{"encoder_arch": "convmixer", "dataset": "photos of plants and fungi (iNaturalist)", "questions_per_image": 8, "encoder_depths": [10], "fusion": "prefix", "fusion_encoder_norm_position": "pre", "init": "trunc_normal_002", "beta2": 0.99, "grad_clip": 0.5, "epochs": 47.8}
Rows from block 2 of the fusion encoder of a small model that answers yes/no questions on an image's attributes, named by matrix and row number. Rows with one number belong to one neuron. Each number is 500 + 50 x the weight over its row's rms, rounded and kept within 0 to 999. All counts start at 0. Numbers have three digits each. After the name is the row's rms in percent of the matrix's.
After each neuron's rows are labels from the 100 texts, of 14848, where the neuron reaches its highest value: "tokens" is the input token at the peak. Only what is clearly more common there than usual is listed. The data: photos of plants and fungi (iNaturalist). In brackets: how many of the 100, against the usual share in percent.
# fc1: MLP up (fusion_encoder.blocks.2.mlp.fc1.weight, 512x256), inputs 0-127
# fc2: MLP down (fusion_encoder.blocks.2.mlp.fc2.weight, 256x512, transposed), outputs 0-127

fc1.15 090:500478475499516567444530370566490499500566522498534472486436443425562532621500539472554536549410498508440457603510433580552437521553537472518606529462445505522438539473524446503503489443435517513475498484480574483542415445462479541474519522468453471451473492479573441565624454527622499541592487546510498479509550464525513493548371629438519473463433488527534609397411507538415556508470
fc2.15 080:522571561583564488497545581549551400538476429434522556490527569492530498375527412580565429412576538461540497469500549460460600559475569431461444552555504536476576486532516547510554432533561519460394534528452469445460492499492460452558566428584425486485589572549509471469458508593459488480509524506422435376561587502500560613472535447540470526576453529468510457458584451557574486482502
tokens: "order Poales" (11 vs 1); "class Polypodiopsida" (11 vs 2.2); "order Alismatales" (10 vs 0.5); "order Dipsacales" (8 vs 1.7)

fc1.246 100:475514582504475522464546536542547520440499484460512511463454503459524490554485546485474531561412575420431416455429442410560536487495528483496525478378505488475477530561453489517483510471504477598519525593498423508522430485417516558538499619420497477485505526520544557512499435519497429531520374494419571458476430474553573517483577450437620524526446445448533475452486507537528463567520
fc2.246 104:548511434540483526564542450582505559515519496628423437526529457546454500435549551478447563526536379547619538559466509557394492446593568504505548509478486473454521458566436453473414563533516520352495531504457558502517484529528534463475531379607514492519442474574523449477507460446458480452476561396489416506573634446428476453539511461528408527433566561536460498482529563513449570473469
tokens: "class Liliopsida" (57 vs 4.2); "class Pinopsida" (22 vs 1.4); "order Poales" (11 vs 1)

fc1.108 108:481527581438497369458486472490358457508491390424562505506504542612520468480491438509566519620609495502534431484502476547509443478474479492455413473509520495462361483434579530484431506466505473598387515410484460468547492503541470500536521396448488442505480473468531497516468507497403532538555442573591517520480524517488500526511495471502531487490474526548537502512485597524441549530502
fc2.108 110:455499466468517622481540533537608593444501623533441530495516511503431469508487543461490502496367487518432542558446472427459618559494528512523447487535466500578552591470477462484568508515463416452581513562515548570486506498418538566468508588474528601528490528522510546537525524497580509400503575453459508415584501486496517507431443489502484479513499465457587470529554448565534460511549
tokens: "order Liliales" (13 vs 0.9); "order Commelinales" (12 vs 0.2); "order Rosales" (12 vs 3.1); "order Lamiales" (8 vs 3.5)

fc1.372 087:527562532512474524559534502461504517460468461420511497522471443480536465479497521482457511543576564490526418521436458571434419514573502559503500498457494527480539345494438491524484434473486552479458472608545434534491527590475524508494456346507437494457440500477528560599444551489537447542477480505528529449480550378460542498455464557422492480492414506550527527530499517503577509541436
fc2.372 089:506476466436569463527526406543453492572432560578477443476526552493481506513446587488542470519351555484512485629496548427544579467403476497467494522589547517470490545511602500479578535536547512567534557437506593470500481437544553495547515661398565434512508500564503611524468390524499540468513459434432489497461507534508501524495545495532568524493552503443503495449470520474412507490486
tokens: "order Liliales" (13 vs 0.9)

fc1.154 092:517498476482458481510466428469527486508521470470554593412440552507519493506521492421499549461589509497518411428522519609552440461432506483457530603542537483457463387500536553459509462602493472480455513495372500530473582445493458507582474507515590499506595505568432494545436455531479582510470458472436489447597477478481442493455529479577589480497385540540546467467488498566584516561586
fc2.154 099:476496583554565489584516455538470477517474533559504438613479488464496440537459533514469472552465518543455522466512448386428538459489503548574512498505420501556510509485431486483542542438446504578530537504494565434496494569533541465432489535380492526464418525433560548518591524454503494521461472489500495516458535480511494481498473547457416494502552450510483488589558432389479498446474
tokens: "order Liliales" (15 vs 0.9); "class Polypodiopsida" (12 vs 2.2); "order Malpighiales" (10 vs 1.5); "order Ranunculales" (10 vs 2.1)

fc1.1 114:421550503469430515576476479544527448442552522407454476497517474492600546520524535475518507630597539469561511515397487470490472502563498426596455363583521469529576449409568468518447564519556542571458419437535511492491530507436485444527405467500507490548612488601402485476559563609542486401503500469465490491463458609307494523382570501462518468520548521527512417432521414512487500547486
fc2.1 113:506476552498555518446572555415486501534521451506450532506453572463523487590508380390465493576529476431433602503567466475437510473472517451486454589443506505451443484481484518491436539464479475475524500437485534568573605543520508577561575460557487492412423512495527555605484481509406557605493510459442607534442476607604540555595484515459499539591529415433583560471401489415459483462499
tokens: "phylum Basidiomycota" (19 vs 1.1); "class Marchantiopsida" (14 vs 0.2); "order Lunulariales" (10 vs 0.1); "class Agaricomycetes" (7 vs 1.1)

fc1.465 083:517506512620397479465516510420544541425470547434458528456598482515462495518505476396510542488569537571530532446464524531485472637512521492511528473527516473489461572496518486457494509559496435525488517516503454442531546434398606502540524470432483518492465543525501357512556574459467511453573487481389465474489470438467452541500465552439548555570501516488477532558455467516513608548531
fc2.465 084:524553471413467545482373481545449519523514532468460520598415471483420519546539533538496419464463496438526361520511514481492588499515450445459533464463486503542494408475470500506508532498495509492535488415497489429538473486495348486460466521518552456542521421499499478508508453495485530498488479531586542490468451537555505477549550489561454443474383448467558533506574517539486579477502
tokens: "order Asterales" (21 vs 4.9); "order Rosales" (13 vs 3.1); "order Lamiales" (12 vs 3.5); "order Proteales" (9 vs 0.3)

fc1.153 124:520425537518614413435487457502490480534520496462505509491524441418411492528548483496508497512491465528454546538640501535529530416466524522541465554440525479519612489480486422377522504483566616698594479465525428466496486526494503469530518403565570443442517552577460478492472491499484464525547473501587476517450494553459503503510498548481556510458486563502540528501540464545457456585563
fc2.153 108:500516455518479446578497554403492478471441569532451477481474457567534525549543553510494531461506522514516553528567555499449464538551595488462574466511444472498564587524491469604441392529340526396469562470512527474474513449448425556558503567508459461564454436542546592518480513539492603551522451522531479470535491459514556518432519482537479485589546350432472433435499560524520502514513
tokens: "order Liliales" (13 vs 0.9); "order Polyporales" (7 vs 0.6)

fc1.178 103:489492535499531408508506439441543534468489421540513486550539497536496449411569507528520471592538533530475443514521517542510496497518534486489496537439587499526657488421520504476406482452481531588418518554429476539409465528551538464491426469430494480584472569500533411515569503480375485567578495512507421554513463535471562470523534507503468462479520490418415503449549389486407563511561
fc2.178 113:422537530563555492494507572535536432533473582518371491447538445435519449498488485467605545493532432447465502566572581533479507437417559478544445546608399492490462417527488414552531452495404530441545429466606507502486582432428427539458501376537489553502522428503514546522448471511612471565500516529502527505488510462530486510498436413473494410456568513588597632542505548504537473532439
tokens: "order Liliales" (19 vs 0.9); "order Myrtales" (10 vs 0.5); "order Rosales" (10 vs 3.1)

fc1.300 110:570395438443517570390476492601495500514619509471495520527525509479488545558503535502523651504499527471499530558444593391475526488502495517494450462522592521527482522572499535416459508469564480490579587525544471515518479552415468468447465451508538541488477501517456480565397438533470537528460569516442425558482553497425568464432453498564579511456523531489456530432481480517459480470548
fc2.300 103:533552507493454517458538479446499426510455583518522470542576504445500434486445551457510485446556449489449442450544421480510448443517508517542512583505468535487475480479617494497530537460493547528427440489520474535450578492617600482425534539487420550528460514532565489456448535490452560467598536535555571434566518476594443457532542412477351466501386431468460544534476494532570538522380
tokens: "order Liliales" (9 vs 0.9); "order Caryophyllales" (8 vs 3.6); "order Apiales" (8 vs 1.3); "order Brassicales" (7 vs 1.3)

fc1.26 096:528488510501532463505432492473512459478469451441479442495462532501552510440364473582518424530410440486443501530503546570569538516522492434564594467478466543486524431548481479543585451528569526429470493619402474453550575468555401528432397555602511471498533431483497514501488429484445509481469483521500464545419480519559544575555522431472452595456396521460470453436512518369474663506543
fc2.26 080:446521496514574489499490507543602444567493501516510452475533418497498562539495517456498557522526442511415546527544442534471501456485504539501586499582578478486555484452510462534532558539483568493491555554484542506343497487541532523380502529459501481468378643567486517501552591442549387487452513457538541521519483460499540541515463427555523420618510554435544447419449461492514442528536
tokens: "order Poales" (10 vs 1); "order Dipsacales" (9 vs 1.7); "order Proteales" (8 vs 0.3); "order Polypodiales" (8 vs 1.8)

fc1.443 082:563466546449508586438511527482562460593425469413515456457464446475556460529451519544559468460574457595515528453496517477466495543554573459410524513592494512570527521482482419586517453506558470587541495457539481508528464493518496453540506441499458553448528488499634477442441488550510549517467459506548540542554541482436520380476517549451639572495491516448569436548573510506598569581484
fc2.443 078:462537448540507510451501495551476460476488499522556496417561548546472620492473553602475569457510461442489481429513489518534639531511497557559481455542546538481483505434521497503455541495387504511512533497458490492424607505509589493578500487412507399557518402495413455456541485487453499521549438527457461577503452438539511561547492540576457505519648497494550586493494498542471501441513
tokens: "order Liliales" (21 vs 0.9); "order Commelinales" (17 vs 0.2); "order Dipsacales" (14 vs 1.7); "order Gentianales" (11 vs 1.4)

fc1.220 150:490564499466506454556537460527449466499533422536496489486491507431499419460483609596466582418586432542480548388472412554493467453563546473551577570480601380532530461402567545444525445444502498459530475546497496453406520420456528491512394468514484452568555618519569500568463493484438467499447556426443526470579581510525536613458496465471463502515553508496481492567437505474553528582477
fc2.220 159:545541545530517460555547495456460507443462411500415484465500592483524455420545349398456438515510524531458482404539451407541462482575505444450573396480603478468501432492466440529542422502452554552608460445448483547454548380471428519519461519512484573491402565481464480526479532513458471560541551433465532540525513508534496477466491558556478479463455444424526519542489449524461475471447
tokens: "phylum Tracheophyta" (51 vs 12.3); "kingdom Plantae" (49 vs 12.3)

fc1.43 099:503518417507425431537498372416578505506505513516536538507512570453532505480545559474427524463485476495442547567424522564523558401467421531440445525501443568526606468497511441412552398462516393497428501564494522503576484475579458499515453538492450500531534405457507437539488513528509437555613522424468506488394539455552513523498393542456467533451432511586503594491513636452441550522503
fc2.43 112:573483540502557475400496520563469512585523487477449430493501410553481468527454458532563446519521541549559463506627559547503435499495533502514474496562566456400373551440497630520412620535523504567480532468502501570457455521456482554472498475404453508488532578514462604462484506468451515470362528522480496552578525557472490513439539480529473437473597490498565457547531416501534462457527
tokens: "order Asterales" (22 vs 4.9); "order Caryophyllales" (13 vs 3.6); "order Ranunculales" (10 vs 2.1); "order Fabales" (10 vs 2.8)

fc1.69 078:355510522520534542450513552501568441564485531472467530448430518481559509642504505456522466594495465540457527466541553643468406478504492556546450493438615434426517505591484461487502413549435533496469459507515470531543520450543499514500568535518582412390550433515500453508554515492548580490441439471638390448558566530615469525504487472448443545433399496423463488507557554505536517565540
fc2.69 092:585527536471480465542567448531462504474482531484581475442556495522497436384499494556497528466470505475611440535452583430503535595506448494494498478547479538499498450424457545439496484496506452511446594498517467458477463556509454497567453490500470560569498575503492563525441531487359450518498506638425545523538483469444461453538566498526490486565563525519522565534444437524532427442453
tokens: "phylum Basidiomycota" (17 vs 1.1); "order Fagales" (9 vs 1.4); "class Agaricomycetes" (8 vs 1.1); "order Polyporales" (8 vs 0.6)

fc1.89 088:518546524499419457555552599511485564401463505407479513475519487481517458518459562470473557479503495478491522552458579581558473436441522485500594543358487500562503540562402496464521560476542505544463536518531588513500465445524588438505531455516372422490450563513633539558419597495435549478571429532524484482538539517413604470474457528381446486497540408477512505462482489501564569463514
fc2.89 094:511502464538556589460461480497478488586456528537525533536463543510489596570610514531546511551503484556499453433525481402456523468436488518512463473601596408550469407461523508448498506526506517442506460468492493522457506545502517542479504528523564508517555441438355460474540452549533563494445528461530540546535435542610449510581587554588642499453496547498516472539592579530380491558511
tokens: "order Asterales" (17 vs 4.9); "order Fabales" (13 vs 2.8); "order Fagales" (8 vs 1.4); "order Celastrales" (7 vs 0.4)

fc1.434 123:506430485454464476586476435416418534486500468479564471512473526534457523526545449533441508491462512529527532529585393443582510548512473457515443640551536530506557450538511432527440549493524440550429472575476464505537529611519419485448595530472477479399489454552424555538570586466494534413619423511512467397596547462582475438460495529490532539499517502567501560449498532507518605462481
fc2.434 097:575556538417521517478552512553581494575525422559455492561527528468467510555495512518504463513524444479459432534522486513518533435458549498585503486548500494508402522405587513592524455536489498496508469443490556503495477419487557515484556599377484514531471559434363457410474494546483541510441536468381490538530491513508515496515401514497492531526452540424517397527559444428512463537480
tokens: "phylum Tracheophyta" (33 vs 12.3); "order Caryophyllales" (9 vs 3.6)

fc1.169 096:508473491478507510607552459482518559479557536481558472492523537534453536477458618535519464468560456529407576542554538443546467490501558500467430474486553569548505461518490475489416550564477467408480531598513463512538427464533497506522549489500497405354469543379514490494485516438399479539540517573510441544520500584540489480533455507525623541509477496513443465519462437455454367565454
fc2.169 104:550480476508493613443460511480495528549475531529430466545413531486550515519447463581472532506584505480579468453535546516454520504395538556516524599492462362416578499513426534568358487496432504481439465526563502384528488518503482486489512438424450491564511444613514533477504524483501548487518510433659544594487536505437487499408436504534411573540459464502616572562570499522443482507404
tokens: "class Liliopsida" (100 vs 4.2)

fc1.404 089:539502511515548510489536455537533554459576559513491546477485572525513499500407521438467479429539441506530490547531522439484463394519499523461439557436386461527431516473528519470571476495522493464420520458458502441454483492560452458441482544518496523424515505482592560508373452506475481507559603496456501524490475552461565513481591516563504457529457486436510526405505500531438498472578
fc2.404 100:372430503538448482486435476472455412550459487475411477474510483567455456454576510499529585527406507510499446434490507586437533532516502547486541514527519575539512384498595456462502497505411486553599440555542516546600491477477490562496466362536518534556526428536412521437523505532459490494502438434553520515496502442509476544538475500487370468391464503485475488455449549456608446534455
tokens: "kingdom Fungi" (21 vs 1.7); "phylum Marchantiophyta" (9 vs 0.2); "phylum Ascomycota" (9 vs 0.6)

fc1.367 102:541455437557500519535471522658470468508588447479525415547562545462559527322508573537480489561576482475455509515451465474441452531459491474460547485404497536486551456508494504510542479521505529506487427599515521526542470528542411546498390459473382552553484514504482567534452409527432505472569423571458507450527494442483553418484519520581505478539477417497505643462422505441449570482532
fc2.367 112:459565520413521485393525527348487537531406506601410542475501508510451418537497492444543558452480506476600474470508502519561486467535466447562481514625531478500435536410500528510486491569514547545514475474469496501438467445476590488479580571459512492472508416502509523443483569534581482624500558428402512483491502505466493585424508454495418541535572510503524375535540510567468492516409
tokens: "class Liliopsida" (86 vs 4.2)

fc1.325 121:441525437464510452552618506481540554477463512551495514508466539484482515561515508513600475557436577486500452442460557448535506538498435582568567516482532524515470514490566552379572420545450551417584488499564482457419536517533519460535552509551552461438418368481503371548445487517473455545496607507470497568459487404503524486552458456510450480552444452464469568471514432511527671512474
fc2.325 123:472490586612416488437406484562440470480525370462487525448508524549444472573408417529465536467443455545451545463548453517446460463529519475475494505408478543547442503552470614515513577423473459471524465483559532453535483519537503477500453454626547529587541532530556541476523473485561565496478501501550393448517481568477460493520503558449470499403433535487499511530535468472540468488442
tokens: "kingdom Fungi" (20 vs 1.7); "order Pinales" (15 vs 1.4); "class Agaricomycetes" (13 vs 1.1); "class Polypodiopsida" (9 vs 2.2)