{"horizontal_flip": true, "init": "trunc_normal_002", "adamw_lr_other_params": 0.0026, "max_grad_norm": 0.5, "max_steps": 16900, "batch_size": 256, "weight_decay": 0.08}
Rows from block 6 of the image encoder of a small model that answers yes/no questions on an image's attributes, named by matrix and row number. Each number is 200 + 40 x the weight over its row's rms, rounded and kept within 0 to 999. All counts start at 0.
After each channel's rows are labels from the 100 images, of 14848, where the channel reaches its highest value: "patch colour" is the nearest of a few named colours to the mean colour under the peak. Only what is clearly more common there than usual is listed. The data: photos of plants and fungi (iNaturalist).
# pw: pointwise conv (encoder.blocks.6.pw.weight, 192x192x1x1), inputs 48-95

pw.59,156,240,152,179,212,171,137,200,198,195,166,196,156,184,208,251,192,154,307,127,165,145,131,134,224,163,144,221,155,188,190,227,185,203,203,159,186,139,134,189,222,213,162,185,219,164,182,192
patch colour: pink

pw.31,248,255,191,218,209,212,251,194,187,162,193,310,237,192,190,176,215,202,218,197,164,226,140,251,172,207,177,222,209,177,186,237,191,140,159,204,245,152,150,275,178,172,220,192,199,133,268,172
patch colour: grey

pw.98,229,162,217,236,133,265,221,216,223,155,212,215,223,188,257,218,208,259,167,164,192,222,212,250,158,261,159,203,204,191,226,229,203,224,272,294,212,225,170,212,145,222,225,153,263,239,140,197
patch colour: grey

pw.108,218,239,164,203,172,207,143,200,231,161,179,282,157,198,279,140,226,184,272,190,173,220,200,160,210,177,185,204,183,173,128,161,190,219,197,180,186,191,167,168,137,261,120,261,304,202,251,200
patch colour: pink

pw.174,206,147,95,161,181,249,178,137,200,219,258,188,205,222,230,196,290,220,194,231,205,197,221,162,207,283,229,189,224,189,174,246,183,178,172,163,217,179,240,170,244,232,209,174,167,181,185,259
patch colour: purple; pink

pw.99,169,217,131,232,188,154,223,188,200,197,219,234,127,237,210,249,182,194,212,184,196,232,216,315,153,225,236,156,210,141,165,115,143,156,167,225,214,202,290,190,280,206,284,252,188,224,175,221
patch colour: pink

pw.6,202,196,258,233,269,167,172,219,189,275,171,179,208,189,204,172,225,164,184,244,215,117,179,240,208,202,233,155,278,152,182,190,189,149,168,158,262,191,159,249,219,220,163,168,248,192,149,172
patch colour: purple

pw.124,190,225,272,219,185,150,253,201,222,220,193,193,255,226,141,206,169,190,247,266,186,210,219,256,213,191,166,225,251,205,163,225,198,262,139,203,189,283,213,145,243,160,295,174,212,203,189,256
patch colour: grey

pw.68,166,164,194,122,235,277,159,202,168,203,203,237,241,132,173,207,215,230,229,138,183,212,105,233,184,214,245,174,213,236,191,172,150,216,161,232,225,186,205,216,225,177,137,252,209,158,185,166
patch colour: yellow

pw.47,152,157,172,184,130,285,254,139,165,182,203,258,193,233,263,162,175,146,212,245,160,239,190,134,229,162,221,260,179,207,198,186,239,216,209,190,214,160,170,195,169,240,150,156,268,160,210,149
patch colour: green

pw.8,92,182,177,264,265,153,201,211,378,223,147,234,195,156,205,188,163,206,220,224,274,186,190,137,241,262,172,154,202,216,210,168,188,186,210,224,236,150,180,204,175,190,213,178,181,152,197,177
patch colour: yellow

pw.171,220,210,213,205,246,141,173,187,202,174,208,194,228,199,233,189,186,171,164,206,147,167,217,222,205,168,192,246,151,227,289,225,224,162,119,202,184,246,208,207,190,197,223,169,222,215,232,161
patch colour: orange; yellow

pw.140,199,250,234,152,163,219,219,227,182,256,249,170,248,150,233,186,337,138,181,206,258,245,196,235,182,212,220,199,302,180,195,199,223,228,191,210,182,167,206,258,220,236,237,199,214,124,241,157
patch colour: yellow

pw.75,262,197,229,242,204,157,176,220,172,245,201,195,197,169,170,276,244,236,204,219,266,251,188,121,207,170,146,234,179,182,161,224,225,191,183,253,170,198,135,245,141,228,179,291,165,193,159,227
patch colour: brown

pw.5,181,201,118,174,192,244,200,156,186,187,199,145,151,253,176,181,207,182,194,202,172,219,123,265,176,180,240,245,151,223,240,187,232,161,171,208,151,190,262,119,200,184,207,177,200,183,250,140
patch colour: green

pw.149,122,246,222,303,162,194,235,210,169,237,177,182,196,162,247,174,210,190,184,101,183,247,197,243,242,239,250,133,201,225,201,213,198,199,242,178,207,223,173,209,161,187,192,145,228,206,193,298
patch colour: pink

pw.187,255,232,204,165,249,248,203,210,163,188,54,250,163,277,138,207,142,216,175,95,158,164,185,224,266,168,211,166,281,179,182,171,232,253,194,207,172,129,222,181,189,209,164,98,148,134,206,210
patch colour: pink

pw.137,203,177,177,180,156,203,210,127,197,227,184,187,198,145,215,161,153,130,167,230,225,203,178,155,304,176,172,174,207,214,240,198,214,193,191,219,222,240,264,137,242,201,140,219,173,222,164,178
patch colour: pink

pw.133,179,222,241,203,175,224,205,202,139,178,230,209,198,236,198,201,118,164,164,142,244,221,189,151,251,129,208,142,194,186,163,224,221,155,224,280,182,190,152,136,284,285,195,202,227,245,182,221
patch colour: pink

pw.165,213,246,164,202,187,196,218,143,215,220,233,198,139,200,232,202,223,211,180,184,227,179,155,162,198,124,217,221,161,155,166,227,222,112,217,161,152,209,184,191,216,235,176,230,229,156,215,219
patch colour: green

pw.128,219,197,138,121,231,223,201,127,185,268,168,251,154,211,188,207,191,214,178,191,124,178,104,216,194,238,207,190,174,199,170,171,184,163,262,192,180,198,175,228,200,162,170,209,233,140,189,139
patch colour: grey

pw.131,187,140,176,162,155,186,268,209,206,204,187,207,185,239,254,203,177,321,219,206,211,152,233,253,218,186,156,182,139,165,140,218,230,146,136,203,155,135,247,259,220,197,218,211,241,204,229,304
patch colour: red

pw.126,174,275,250,184,160,253,136,238,244,183,129,252,213,199,200,155,221,286,207,115,223,261,205,151,254,245,138,215,232,87,114,124,180,204,280,166,245,281,248,178,216,225,178,218,186,197,211,239
patch colour: pink

pw.4,267,165,211,116,204,203,271,213,166,208,197,151,178,248,131,206,266,144,216,223,174,192,141,229,117,148,180,179,226,201,158,241,185,202,191,156,172,211,221,142,252,188,243,237,175,221,103,215
patch colour: yellow

pw.60,194,163,186,166,208,126,217,218,215,261,260,300,214,195,165,296,196,167,216,215,116,216,208,202,268,208,157,213,240,237,227,196,283,241,196,179,198,183,166,212,179,254,155,226,245,182,178,173
patch colour: black

pw.169,200,138,265,250,231,175,149,184,263,180,265,265,250,204,206,251,175,168,103,179,234,206,148,231,202,294,153,124,165,189,266,201,238,171,208,229,246,212,171,200,164,201,190,217,204,206,215,160
patch colour: yellow

pw.176,187,231,204,168,226,225,251,155,207,201,200,221,202,261,145,182,194,204,224,163,205,208,183,199,257,235,169,178,276,199,150,134,92,179,294,225,204,178,205,179,220,177,177,158,180,190,229,222
patch colour: black

pw.116,210,182,217,224,238,209,214,342,232,244,186,231,140,221,164,217,215,245,154,149,204,275,230,176,287,157,161,206,195,162,220,219,122,226,180,287,189,272,204,230,94,131,190,215,223,168,137,213
patch colour: purple

pw.76,106,265,193,245,168,214,183,187,265,139,220,284,132,182,208,223,169,159,249,224,191,230,329,174,183,237,213,181,257,205,239,271,202,212,228,188,200,171,191,192,196,228,165,129,110,204,170,224
patch colour: green

pw.85,217,145,180,187,271,240,198,223,233,191,194,216,142,198,249,154,183,201,153,269,172,177,247,220,162,128,227,198,222,185,210,233,159,177,204,109,255,163,198,181,98,92,232,126,231,222,176,157
patch colour: purple

pw.9,196,181,142,198,194,190,184,186,141,154,162,196,272,232,254,195,171,243,229,216,211,158,147,200,158,179,193,275,123,198,174,167,216,141,165,236,280,159,167,231,235,239,261,293,155,171,146,233
patch colour: grey

pw.18,176,142,232,211,214,296,175,170,311,176,207,303,273,141,219,216,204,206,159,240,252,230,238,151,169,186,150,178,167,176,178,187,195,164,214,178,202,245,141,262,162,178,144,237,159,195,87,199
patch colour: green

pw.122,186,205,229,179,150,196,216,164,164,205,199,167,255,310,250,174,239,217,209,228,272,163,196,232,97,258,169,210,132,137,170,142,267,184,235,242,192,191,156,208,197,199,105,185,217,225,197,216
patch colour: red

pw.22,154,191,167,133,258,190,176,174,189,180,224,251,147,190,164,139,211,179,189,137,219,183,191,213,160,224,230,166,230,192,186,140,322,239,198,161,126,214,215,213,212,233,160,241,219,228,178,218
patch colour: black

pw.94,174,195,314,170,123,185,190,253,208,225,247,248,157,176,188,231,161,161,210,156,157,216,188,209,147,212,181,212,281,164,204,218,234,192,187,193,200,266,176,179,185,284,187,167,202,152,225,142
patch colour: red

pw.136,169,145,248,182,138,216,186,237,175,246,170,130,261,255,179,205,259,186,192,281,180,145,202,232,140,197,256,184,214,155,185,185,208,186,166,190,195,114,185,219,267,220,134,191,219,195,181,172
patch colour: pink; yellow

pw.160,222,173,166,228,193,187,211,203,128,176,239,229,237,197,137,196,218,241,255,207,177,207,218,199,217,114,187,162,188,168,241,177,190,277,262,148,124,206,216,277,211,223,225,182,219,231,126,217
patch colour: grey

pw.77,162,162,140,228,170,220,151,201,206,125,210,222,141,108,171,198,122,213,154,202,249,182,78,198,190,190,252,247,273,173,154,181,182,256,196,234,199,271,193,213,260,199,178,157,161,182,161,168
patch colour: pink

pw.82,338,221,206,199,210,219,246,206,146,217,131,198,211,169,171,244,151,203,179,160,167,187,243,171,223,195,199,218,241,189,208,206,175,237,247,209,224,194,234,193,226,320,179,268,264,100,288,126
patch colour: white

pw.148,198,218,294,152,169,175,160,246,152,225,293,182,179,195,201,234,200,174,143,217,212,194,219,108,190,244,141,225,268,185,180,241,97,211,260,180,222,230,256,255,216,227,194,184,285,182,161,178
patch colour: purple

pw.155,223,156,253,191,286,156,91,181,264,191,192,240,180,208,238,263,222,183,164,249,229,157,144,216,282,184,153,176,269,240,230,241,204,147,241,240,187,163,203,237,213,140,190,134,128,196,193,200
patch colour: yellow

pw.152,240,267,214,145,162,179,97,147,240,224,225,122,231,184,148,197,226,289,183,240,224,268,240,187,213,134,188,219,162,174,218,209,205,186,230,183,234,236,172,194,151,301,187,236,196,201,263,200
patch colour: green

pw.182,159,130,254,214,171,204,177,263,239,228,185,178,267,190,162,236,245,226,117,140,218,135,142,196,278,144,222,215,218,161,156,216,182,195,192,206,221,203,169,156,240,193,218,195,204,140,102,169
patch colour: pink

pw.106,177,152,224,168,214,253,257,218,155,177,225,162,200,179,204,176,200,200,175,201,177,165,163,175,250,204,214,235,153,225,219,152,169,191,148,255,182,235,227,291,136,213,128,245,227,182,216,150
patch colour: grey

pw.86,263,221,195,258,238,238,239,242,116,152,229,111,169,152,188,203,223,160,156,157,301,160,181,269,192,260,228,273,176,215,196,224,224,215,224,257,179,204,232,299,172,238,249,208,231,262,182,160
patch colour: grey

pw.84,216,159,173,224,210,228,135,209,169,171,125,198,256,192,212,217,174,203,135,224,122,185,150,285,195,153,162,227,221,155,167,180,232,203,251,210,264,159,230,233,167,170,234,190,286,207,162,181
patch colour: grey

pw.191,216,226,234,242,218,218,234,191,194,172,196,157,210,221,181,228,230,212,194,136,240,156,180,205,162,155,236,240,166,240,146,180,190,212,227,218,226,249,237,135,214,185,121,246,160,216,215,203
patch colour: red

pw.132,185,243,133,144,140,179,213,179,204,176,166,168,246,236,208,242,282,180,165,196,156,304,219,244,125,170,149,261,255,164,231,183,199,160,233,239,180,200,184,197,157,208,138,211,185,282,206,216
patch colour: white; pink

pw.57,204,111,289,206,232,284,178,138,163,166,202,183,199,305,151,145,235,203,157,217,174,142,185,175,254,222,213,198,261,192,127,141,191,262,203,159,159,257,146,169,216,160,264,188,211,161,145,234
patch colour: black

pw.175,188,184,263,147,294,190,177,174,176,211,230,238,188,201,160,161,183,207,151,125,143,220,289,148,196,185,219,166,181,202,210,180,230,236,316,223,118,170,268,150,172,181,224,213,218,194,174,182
patch colour: yellow

pw.96,174,161,190,190,146,165,238,245,223,277,185,210,205,205,197,182,189,247,184,186,168,219,263,136,222,116,157,251,160,189,147,148,225,175,225,219,210,175,191,258,165,277,238,210,151,201,117,258
patch colour: green

pw.46,218,167,162,171,203,211,283,195,251,182,140,183,291,171,158,204,257,183,162,220,182,140,119,179,144,178,193,282,116,155,149,196,212,193,181,168,140,200,163,194,239,170,224,222,202,144,102,239
patch colour: yellow

pw.0,227,166,212,185,232,152,210,183,199,208,241,167,235,216,137,167,221,222,146,156,196,223,212,178,211,156,193,218,264,210,241,221,220,233,184,307,206,171,272,158,163,193,254,227,205,250,153,136
patch colour: black

pw.180,169,212,279,230,178,194,162,174,169,153,227,270,137,221,146,217,99,152,243,179,166,232,255,178,208,231,177,232,174,202,210,161,174,196,210,181,167,245,254,224,179,165,203,241,211,246,220,169
patch colour: green

pw.51,263,187,220,163,179,258,140,224,267,274,251,199,157,174,251,266,211,287,210,140,188,197,231,178,156,220,171,248,167,235,183,191,141,274,182,201,199,155,198,197,215,228,159,282,101,236,218,178
patch colour: grey

pw.91,250,180,216,164,173,156,175,264,199,194,275,173,116,171,252,211,207,193,274,185,169,227,275,203,159,200,173,222,174,240,175,223,158,226,258,245,249,184,206,240,186,285,186,196,213,172,226,185
patch colour: pink

pw.70,190,149,161,183,209,219,181,190,155,167,159,193,220,170,165,187,154,113,195,222,230,166,225,168,236,173,207,219,231,245,185,199,127,256,195,155,288,284,209,196,215,200,222,243,179,203,215,127
patch colour: pink

pw.50,176,160,212,162,150,156,281,197,181,231,128,206,99,175,180,156,199,172,194,213,244,264,172,214,198,223,187,177,166,185,152,237,215,170,204,238,183,204,218,214,207,180,161,183,224,202,191,169
patch colour: grey

pw.186,202,142,202,177,139,367,224,193,317,185,127,217,121,245,199,130,170,214,194,222,200,195,177,197,177,198,194,133,149,180,171,218,183,245,354,174,200,79,243,164,210,262,241,204,200,224,181,154
patch colour: green

pw.168,187,126,215,299,215,224,162,201,192,131,186,175,248,196,164,229,218,233,197,223,184,148,199,220,169,118,176,129,226,166,180,188,223,121,195,223,145,221,231,168,158,211,165,188,226,305,201,145
patch colour: green

pw.39,173,153,209,266,310,185,159,231,263,188,233,146,202,227,189,183,202,211,235,285,216,253,216,172,169,158,206,238,173,166,167,87,255,251,157,206,203,210,222,159,145,181,141,234,188,268,249,176
patch colour: green

pw.24,202,163,200,171,242,212,190,161,159,207,239,319,225,125,197,228,225,228,203,224,247,232,162,191,241,177,238,208,241,163,178,216,210,210,136,188,195,219,218,251,225,196,135,191,253,196,146,169
patch colour: brown

pw.129,236,210,268,150,224,148,222,143,181,230,249,179,185,198,268,173,294,214,255,218,135,180,117,199,176,150,223,223,150,174,194,208,276,127,130,240,255,179,206,212,181,256,258,196,131,229,100,174
patch colour: purple

pw.36,162,272,187,272,223,225,222,135,157,185,235,164,186,221,148,158,235,155,199,257,190,194,211,247,201,153,195,201,156,203,213,179,219,282,246,223,178,218,153,175,199,220,226,136,174,298,196,217
patch colour: green